config.yaml
arch: "mlp_mixer"
model: "image classifier"
dataset: "capsule endoscopy frames (Kvasir-Capsule)"
train_examples: 42238
image_size: 96
crop_scale_min: 1
horizontal_flip: true
translate: 0.06
color_jitter: 0.1
cutout: 0.4
targets: ["finding"]
num_classes: 11
norm: "layernorm"
norm_position: "pre"
hidden_act: "gelu"
mlp_ratio: 4
layer_scale_init: 0.1
parallel_block: false
inner_norm: false
patch_size: [6, 6]
layers: 8
width: 192
mixing: "mixup"
label_smoothing: 0.05
loss: "cross_entropy"
init: "kaiming_normal"
residual_init: "zero_last"
optimizer: "muon"
muon_scale: "match_rms_adamw"
learning_rate: 0.0066
momentum: 0.95
nesterov: true
orthogonalizer: "polar_express"
adamw_lr_other_params: 0.00088
max_grad_norm: 3.0
ema_decay: 0.99
max_steps: 24700
batch_size: 256
epochs: 149.7
lr_schedule: "cosine"
final_lr_fraction: 0.1
warmup_steps: 1230
weight_decay: 0.03
adamw_weight_decay_other_params: 0.05
Rows from block 5 of a small image classifier, named by matrix and row number. Rows with one number belong to one neuron. Each number is 500 + 50 x the weight over its row's rms, rounded and kept within 0 to 999. All counts start at 0. Numbers have three digits each.
After each neuron's rows are labels from the 100 images, of 14848, where the neuron reaches its highest value: "top examples" is what is common among them; "patch colour" is the nearest of a few named colours to the mean colour under the peak. Only what is clearly more common there than usual is listed. The data: capsule endoscopy frames (Kvasir-Capsule). In brackets: how many of the 100.
# fc1: MLP up (model.blocks.5.mlp.fc1.weight, 768x192), inputs 0-191
# fc2: MLP down (model.blocks.5.mlp.fc2.weight, 192x768, transposed), outputs 0-191

fc1.595:516502499567549539497466481486492452538496532600512575553465535426479509562437482467561552489462577522491533489479495474483441503558473464546532466516507487494485523417470458494557444453442593531459622475497458453488470487410433444584553559483401528484527537470639500587541451476481512455541598560523530455422561590447469477534541514515593640445445580576439418484458519486493465513416581571490481546510413495520573475419375461481438524486536414493553547559453412465452411449559448420459515587489476482453460454429529491477501479505512521440542475503518402493539472519477485510
fc2.595:553428456554449477566462575501513487489502573498586440469543469508531487458527515457478406452481469416498447458524499615472436543425562459449513555437510525528498443492503460541490490512531488551443516603414505495548432490521596473470458493488545580503529472503486517400513549515466657478542485563417548531519556463485401559569553569507485592439523452424534536482555630532546471498531506582463467482451476519509439527538450432538495419577547482544541494494515490566511561496517488375458466472464570352482439509521537506537516512428471478372478440529532492483541526480577604540
top examples: finding: angiectasia (38)
patch colour: orange (36)

fc1.318:468485504477490638486480536413479533504442527570404477444519571538573595504490470516563427476453495413501543498484577547500497437566582390489453489461534498462540472520457511521486525483455470405441479537509369585541530510460548488564452453495531501517498462472555486409472590402484558486543411473545534500536455519441550556528489599444555548455567542450495457497514440458517378424515450510517465535511477537471452560492508543571493554488343571589433434448497556442486482426511554515562498489407533479411559579430543502480418487473491450532565507433474535487537456524490490511
fc2.318:472397513468492562472426475467524483403602525502543469568529509573448528512491529532556476473489474574491439496533422352499435494528443644485471523592484520530555477521431481479474526496513525515493541534562520522463533534375537489682546517431400527517491410445519539484539477524480513511518477530457555556604467509548439420521428399530467398469436550535475509397476502455463449519516407511546472516505525461461472501504459524505478506564528506450435501539480527553529500519551487576583502386443561480517452428447542498557595472559432526492473555386450515451519502494504497447
top examples: finding: lymphangiectasia (39)
patch colour: orange (31)

fc1.435:432504471495501451422510465594564416471507486476452475470512544491590514607517458465494544580440519525467481566496424459551531487534498500505491533654525502550533478626546457514460548514470454527537611477524407509528486512490382433571465460467456393475525506544538484387546511453473509504479504509500539581517408561501490519481495504621450490605502480506532480454536528360435503402519552528553520570466518478523488512533466489445481556584519483374511528459560563506594483510523486440454470485441541453504466551518469600454503576441470377489573503444491541460518512556459544567
fc2.435:493516475452547544528501484418493487386460488471515541427531501466483525456476485456499421539442514471543489476458496504446379544483489547468518419535530558452508486394523513496474478520439547564495471492467453471473463486481506478466511428529472418498476509587501517529680474469548489448496389482518491596496443484550524491489474501513517596505477507486440543561523475527526503631529529473510609537507430534479490387480517531504535514493538497439466507528501494582569519508453485551445475484429468475427488480524453516511535576556378454506479587442495487772576445534400477493
top examples: finding: pylorus (30)
patch colour: grey (28)

fc1.132:561472434451532478477497555521465510448527509536587430489477506533465567498494488536525475500504530450341534522520476512409466518528565508479523495474499480507485512465509497455455503395483553465598497491374475532531424510499509442468479448487396457579509431527524460438477460662532525513398564572476501417489456486525426472541548600507518527525502475473491454508480465560573424477425410540515465458507544531479527570490433521495538479526475504502535496469308466406517516591456569466542570506492467556396516558499474473555458345505568592516521420480504495601465495477497512477
fc2.132:513493470452502485471566448485570439465478450424486458499500559478481520528566558463587545497477465482621506460498478498482467507499453508531570561448523483489474478521542556534468504535467602513524523458492533630529485494463478497507490523517527529511500426523536613501529482475524557488529489527419506474519513502540377471572504548486488620523468489313511569471522594529545535476471461511461479543557418475514407487477529501446569437574488519531457576470512555547547482432485455251479519504479496395478479504456627497508443507526525476441546512356503465530511458518521541587
top examples: finding: angiectasia (54)
patch colour: orange (33)

fc1.543:491530489536487529442487459422565510487545536604576501485497498566453560530482437516471597499493528492439602538454549535554474517559472602476478462487527503508443448601491493543554532465575600517511456568564484397478509416454547525479486630562541489487523527389478405592550480544495528405437428505491548570494484457438528477526423544463540502603502507522473482429523428536424514476502481446531497379518428448481559425470549490551508474508493455483480487580457536525458529439594532539537481497529511523629508501450596499505434429505464526418454490511467538441597511467585563421
fc2.543:472459504492532446486548517424476444458457482473511478460488468469487522527533570571469402524426536563507532496506528468543471480428547477539406552476472609491454484597539509490499471466472452587485505522517504433498560381526509508471571479527456498556497482457500533457482613540487532531544539537499465426589560538525477477358561432439515487452553466518422435582407495574557490539486515564495505552386450432482434500438528484460509452502449515468466490518423510509497492425390449449540538469490518650531493465569461514456432580490516513406491544392497607616544542575544408477
top examples: finding: ileocecal valve (97)
patch colour: orange (32)

fc1.147:500514571468531515639506470480439467522561527568477458599486519518561553535506509529522485540476462514524523431518536540531478500452567515516545458446623428546580602465543542506436564491541537471482428563412434455585542470538543436440556499491484507543538556595471492399533461544492485506508468514499500519512492534495477604441465520559553464531518428499490487527444483659440538555496525425487458415465524503513524513556490418521473472492512443494370363491563582543478478502446625450456555537570528533563513475397561513513486474445558466378498480522519511476407532503493505411
fc2.147:469386516533450456394523511406474494431485529427494514496485445515543488474430478483516561528491530521496508485526530478510576485555479487497546747592463435518442546495479543507530487553520454554454515480515596426528548559511493473475581411464546475520507584452497428569455478446473487575493466472458535440486549470466461523431526481453457459496426479506424534481503601614507505544514582491555528563491536481589581484470449485455532577555410441508510482503553466488451403479505499550478457450511466559437444499444462568445497484505487447555472496475485563659482505604427487473
top examples: finding: reduced mucosal view (25)
patch colour: grey (29)

fc1.321:470437479459482495574463564533442481497433446491526536501530521522388455506568496466543502443476522446501515521441484363534432506397605386495497499581501452447552551430378492529526507458581387615496548461546513511556501491469533509596458476472501539558494581479539575547464452482490463605495431501562521473600456470461513445610474550541507496447521531384501524533592556482342441550579490494468508493509479458456480435432480556483476518399524487504460466479474535435536491524541485465530568543455536569496463502512437462558475542593572531503527495514498515547472466463598492533
fc2.321:407451504484466521513432515467631637469568513501528531475565496487496534477435496433455397478593513498481499533518502542505420439476559455433501433468488503569490491499449575488568492490396518541540460499520453424546492523567480461583440491470493337484576458527539427534444522536429479490467554510407531415441539426496535461583517582629521472475457494455538463535562555492640517558508473504570550599467480495553554424519417491499497518437492503501561478446519486527523489480518622553548493532500457487586468516531483588507477473500441546471431463488561441594470447532517502513
top examples: finding: angiectasia (87)
patch colour: grey (32)

fc1.31:523480427466434565565482383560548407440550477530500509540452510481472530459526562550449406517526503487538458573508494578435518581450555505395416589571464431567570575531456613505516516511492518447460524516558411506478464545436501558518482584448439494574524518541521451527500548423459526539479504535549516498473430544553517421614538421410467486569593498510548497539470494479521492475468584544494412487378558503460495515608486515447502436443491472527585452549510393464516534552481472522504544539534539509460529490533514575506397499422458492506533426441484414496520426529555485434
fc2.31:425502492576511567471493455524522547425431450558476535472515486570557467509526528347554512461540441413501527442427508510631485515440457509546498500484508496523409554510579545493601516549532496545474526506452600494488470437506565490481431358488485408552429518584506507414492564517498421472416437400529493505522448602470615453506582579470509545494502515469564562502564592556503484448445444523475455560549558528450450416463542444471461419535524579486473605493447533466538517497481536515447477462531468558563465463475513495515421527506466540500575480544504560576503471526547561533
top examples: finding: reduced mucosal view (68)
patch colour: grey (42)

fc1.170:436478488550425453488533464491557456472477568507533428461477418420423540547389497529506507479490702418536500515437527481476546504550408510498535517560405456463504543517511492498476404588457489457459644524461480483556443416497482470494417521505509481479504452548526515546475454533547525522551500478469430537494505562454449550496462532456476539525400516508483501523473471510476586461462549462519354482481545422631448521489466514550479579506552555507468485593414504528511479521492458490544505521525482419475576545437498494430449480454511377425577455532446503564468581488509474607
fc2.170:470472465475514534534495486547491475498490502477494534483492485577508397407476418443561516568485520470425441541410497494466544484493614535434473435494488474466565449476436452505462559490493443610479502519552481516469563431505529538486509435434436563557464456472538543465570483494591546403539562451397491596502499445556437634506487566319465526492519481529476602445491491444483498495465498570445599512482479537468518457544450460411497451509519593525478510649520478419442577476567559526457472476464495605558517502593517519519517497457508559482500413488488469543462470520572553531
top examples: finding: ulcer (53)
patch colour: orange (56)

fc1.564:523540549496558371513528533432552541465497472501557564533570525533387498579513422510522481536487456461485508479478543510461507435407455532429489474520542403436486468440541497508541513378482488501529499401539463454452580449502435585478538530446589480433510472488545529408480448496513516537566535489476559552493616491462510541471484475422499458480490500526471506373383529542538475585492396467464558503541600480528577505406530506571537469526512453531495512489538485539480489498428452584509512528506529503477455487503544436513380515452475534498477400584502455581349480522453387434
fc2.564:526590477675491490512527532538480489509485481516593553416517556497469532535543436470491462495494547462542520488475482611426585519483566520410499381530483474506498526497501477431506533518501456479455446525474553500519446491515541477423450577490404473473464567405599582439492474509465578490455531469668519482496496498415454415439450528479509447477444605598606440480484514465509504553479568479504602490536511468498593356429484527593512578521485521449491548529461518532523524492502544563520492533558482533467440519472505505509560542475426392442474508466525487602479475508466520447
top examples: finding: pylorus (26)
patch colour: grey (28)

fc1.545:365544529505541487542443497477466499456553510500522429415590531568564497517522491533550528442557372433513503422526475485532553534478485495476427489447539454539457608421479563463558465454440499460483464476518501537571503532496548501498591528448470559484522463535506498418498588432503475478495517459438502442487494416530539542574461574479554543476489508408480464523412619570494467508535410489592426406521479489545497605415530469580477536446445479420464384526481562524462526413458541540549470482452584510489435499491602516435520468455411526509633525492552450442462543527512503477
fc2.545:520489523421458625475527556536439527397463516554520469565485547568479506473493590507492463495506461488488509487520490456393546488527470492629493620461484510499502550483512489493459493562575505511353595533449498483494485494541484480596551449477509442488530523511485510488578466522408502459531510541490555379463480475389401440494520433422459441517435498535508416546456453445410573525480486488456532545504511525482469547589492455491465521541494468476550596536540573518489458547559431573556461482492543582466505510489396492524389516549503474469441596519387530495543374522402485466
top examples: finding: reduced mucosal view (26)
patch colour: orange (31)

fc1.470:495490459431455512496547592536554494451479481457485451472456509475430533488487459469528471517442451514459493425528509549453556494457565483505567523513390553479533559424495502590426529416518530469490539546497531527480487377485533497487555545489512609534462486478516606559404529544479542553541357476442496493555453544603456542589506474543329443495435438496501429482592418487540493510481471565448548588467435492514570458467581514575509443517553543526572560537464522433511517479438528462456503539489609401499512516450413460556429510552540480544523520492476501539455536504541367471
fc2.470:552464522495444487645469493490491551426523446491509524543527466508488506514487451520523444434498408410469512512464415496628459504494507541458529428444597551476454475535526581468565524464427517464479496539588515519524566469460542450484488463410514552577469474457469554502511523501538444506495535461381480461516496493568476607607523509488441590484500507483481530479396575498453453483567550437500537460492419551462547461497447439444484521443596498502498614393574506553547548471517505520421497469476384455439515523377512548483434510492442523481415525555592415471516480511610445558
top examples: finding: ileocecal valve (28)
patch colour: orange (35)

fc1.565:369533548520497499508485448499413458531548527515509519586478492464503451442485479441490496508502453483519442467497507487514518466484536452544518520481431523532503502502472434510516551467522499613564553448490430485541482520447545576585450636486472437571499395540498504553640506512469467487436535466433573511481552518473455423503469496447524542446450515505452529474466461558658555447503533504518568565530431544521414487500433508526573340412458468474569479486490485512457465487594592483435541550550495469535508474527458568589446670561453449425507435528444543536519526483483572478
fc2.565:473449407507440492489448397556719516565460490542530443501512480454510583484458521459517483462527541518482523431546507498406533493499458492488471472556526517486569447492423496379487520525498422518531510483495534327436435481488532529489538486496423470464525472474467560467487473560551476488449501398468452482527524509510429461532491501550489409489445453506585499590500566455719550526524526457480496570481490539537539591565469457453519547522512519460489440463522503461489585525425468442539530487497498471590409489544429447501492465440517491472476528384518491509475475451490518412
top examples: finding: angiectasia (89)
patch colour: orange (41)

fc1.608:429556558533509513524500469561511617499527484518552542527402478460488460465444529437515442536514421436553491535462404483420506471532459508553431447509474490390544581466497387385469520583420531492532532460452494553491500503564598516555484500602493510538509469543460515520549662551490456421519505494557497521479458565526547491462452463553509391508489493466464488501461543397409440490464462482514499557566570455440487479455563481521423571484395482514586448466519529475553467533375506525526489485443552452419512473572528474463494432558521575371525545520452524536510452431466459492
fc2.608:445479538446468433577500529477502519537473614540471521602443530510530503521594541575532487482536484499396491497442637434511425486530528523433496543480388479500592441610518529439410470496409456497527468514449579492471531464481594513503557561443524490533525440457465502470450427476528486514579525473515469507623508587556466492579508546481525493570411541460521455458602485551506386547507472459443559424558432439533506470545504587438530480460469610468463440524484467466442461462538497427532428479501447468514480445597513497478486517467455505487483503409513539450568604558517554539
top examples: finding: ileocecal valve (31)
patch colour: grey (27)

fc1.442:461474408590446482529441431591465484521446515584580459590504516472537443495486423562497461460491457510558426454473558501479419436541509477455518545514501510518604566492477452459469513508484457540550569586503539533442393457537554520446467403492436515427475504546427473542603484527523548577538574534506491437527447412377518469531468502507505415624550424516544453536514482544461465478453577429476445468511483466445507489475458471479544537498416538624447481525494438570468504561503547451561515441555528523500470473519471552541515470595530520509561357531425427527426561521555531482
fc2.442:420522517598545486521467597464543476483461526429463587539484553542487511455482437429509444513504491505468463551585560611527495548509472508472408415504478536484537472465581536589541570429450587371707496475529534599530519522596482511500471524478598441488523551479481440478498479481517480499583477414481465456471489524467390486499512475503431514511537513401480559441604545490513475519521441510503525435526531449513455494452514552488416571481486504502480506470476510607458495517539513461556510538481464502621494463391540483583536490385501514515388493428498549457450534490460496476
top examples: finding: lymphangiectasia (45)
patch colour: grey (30)

fc1.271:459419501587541478491436478453564443476606549582513515473477506483501413457464541508448540480418588460452504478378458545496519461536530572556442506517503425543488554545453419515497484506489555505436483572430415426525550512575472381440487483404452484546514518467471554520431465540411565532571606511601566553561487484471491533463557525457484602496527463561463506437529557394461472480499533528496477544453461493569506528566561526431466530554525669517525532530546509504481493406529572472485460464536420495547485660485511503592456498546477500486561492443532534493520527537481487498
fc2.271:478455462440533515583420570416487527458468466500447544471522455482530497520582475541525529496529495533487503500469499511609517493410528413450436412485486400506571419568535576576538525558484468504539524454522516553429491541463425549488411518519519478515528497500495440435490501544546467514516495504455501469491561357520468428451523583496446644506483519433508477609528481505496606474452507484556512526524531468451419415547515458501514477527535469519475474452453460492485498448535492432460627474462581404496493469488488481474496449574451583511476596601686445488549394522474450453
top examples: finding: reduced mucosal view (51)
patch colour: orange (32)

fc1.443:507524509420524447472601561548502533427519573521438521488471473477572501515520442501454420539417489475555498508553451586541544442682419471470475589467452478504462502482512463567424432567522534487471514500451526557503475445467626370477494570489565507435547584498541544502543537481418573470524508492460516485612424503475510474552471475506457479534505496497495432460395499379518523541547509435505444555512532491427491509550436462477428529441432574510431553495446446552509630547535517495533483538550441434487441451501522490639547522566471548405515473507458500498508473544520535451
fc2.443:528490560476474526467491426503505505458455464524475495434637566486518489465498562473437462544460450510472445529492492426549428483481564497525478527554519499465494400535464525516542441480506545503365535428447505353701568567521620579613416488506428521474469481515570483505469478510574464485508444519535562486467511548612477507486465551449447533481453511488490500551512457424493507508474430446443547530572496630498493444533548556539516483509461502420474427511500426419481482509482584510456454458561454431486523558482469532442536438497478465531508548562462476578401430509457440449
top examples: finding: foreign body (47)
patch colour: orange (43)

fc1.340:540517507446485517496567532469528546515483551420402450430499526550506396459484553457413507467467503469575501420486411678478476538425560493468452459466474486490500446540437413593547482500458430472558594474492458473507539457545534484501414466457537523544490462483463451459474549412472508471515479495499426477457474551519476525430583521537454459443441410440502570586538594413527536448404607524496517572584458533538458507491542500580588520535490422624602565539547500454455453527510496497541489454481514448508464566457501567484492514532586490455559505488451563458477492536514391516
fc2.340:456433435436445448538537458647486446441458488535486551487429459430549545527467487527562477455574612455451440481515400373474507514542443479554465525500522443603485516504510660418484507480530557504514422552494485481450447514510463471584522520450495501605523545478532532509494451642549521497461539523467484509468429522467526475440550506580469618494544483567552601464486460514501404565454483547484516411484409438456506464455469535475479562492451482514506446460481478544546547515491551540431548522469402499504572466490519450486536516446541452508465528500588474451518531502654512531
top examples: finding: reduced mucosal view (39)
patch colour: orange (31)

fc1.619:503442534526511572532517417535596443500497499543483550494460504469532529491510490444464459462423414461495550520501506507475438507465578440599590402548552555488512456468483434544435553573385412590546535517502469519462607553533505511502515519450411432585562488498518533593443449459450527525482552521536468507455508502487559549521480524428510543517600429503503539505512452614440604481444516468557567487533493510480482561473475437551456482437436433602410495524478438629444559482434537509611426491483515540456451497493566509436476568541525411455451523545486509419563500481406462521
fc2.619:438419486424544440488427528558497472518525521539462561505459515512522470508598564434418497485561454517453507520521569404584514552526508500459455578464422438510518586540513448465561447470543550496462464480477507460509493567512477491505596617500459369554454497517419540533475517500430484501511487493454498431448457513409591539548480388504452401519512446538467538550445483499528440524534394473505550516483511619492545568453457471513490403520485531467478468591530429472601464508407518516441573542491439416587481470467529445567582570454440505458524545522493490623479422491453571497
top examples: finding: reduced mucosal view (65)
patch colour: grey (37)

fc1.497:415530459531584457502530479491571435505501454523459506532512445456586478499406495514630454479438550386490476396429550596489560499498448502437615483527475591541567457567488446466531482580545479431449502543413515580600454479527492532530498504474506468388488496542552528474505616429558505546402529554475499458422420463506534427508417575537529555561501553586473554484497447496499374438499506506513479531499496533516515500465569594602470468457509515450521510590481495423578499518431518543570550505531556447506570550494465501478475546458485527530538585490441470499528461491582501462
fc2.497:565533500523559519456519504543488498476555620529544465464486495557415489550437464531483521465627451578510490562527445390557430569564521472553480492513475399570510494581527482515462495453466470581440507545560557380506478471473562518463473565530407396515498488500516449537497438486502445483462462421356575591498460470530492496563523495465498417479463498503476476409516485418550580523504518456540601501580462517555477439494467489499462469454520539610458492476554544522588527605584483415518438523488427521496452478622543500467449461470455472407474527436515485490470483591492560464
top examples: finding: pylorus (48)
patch colour: grey (26)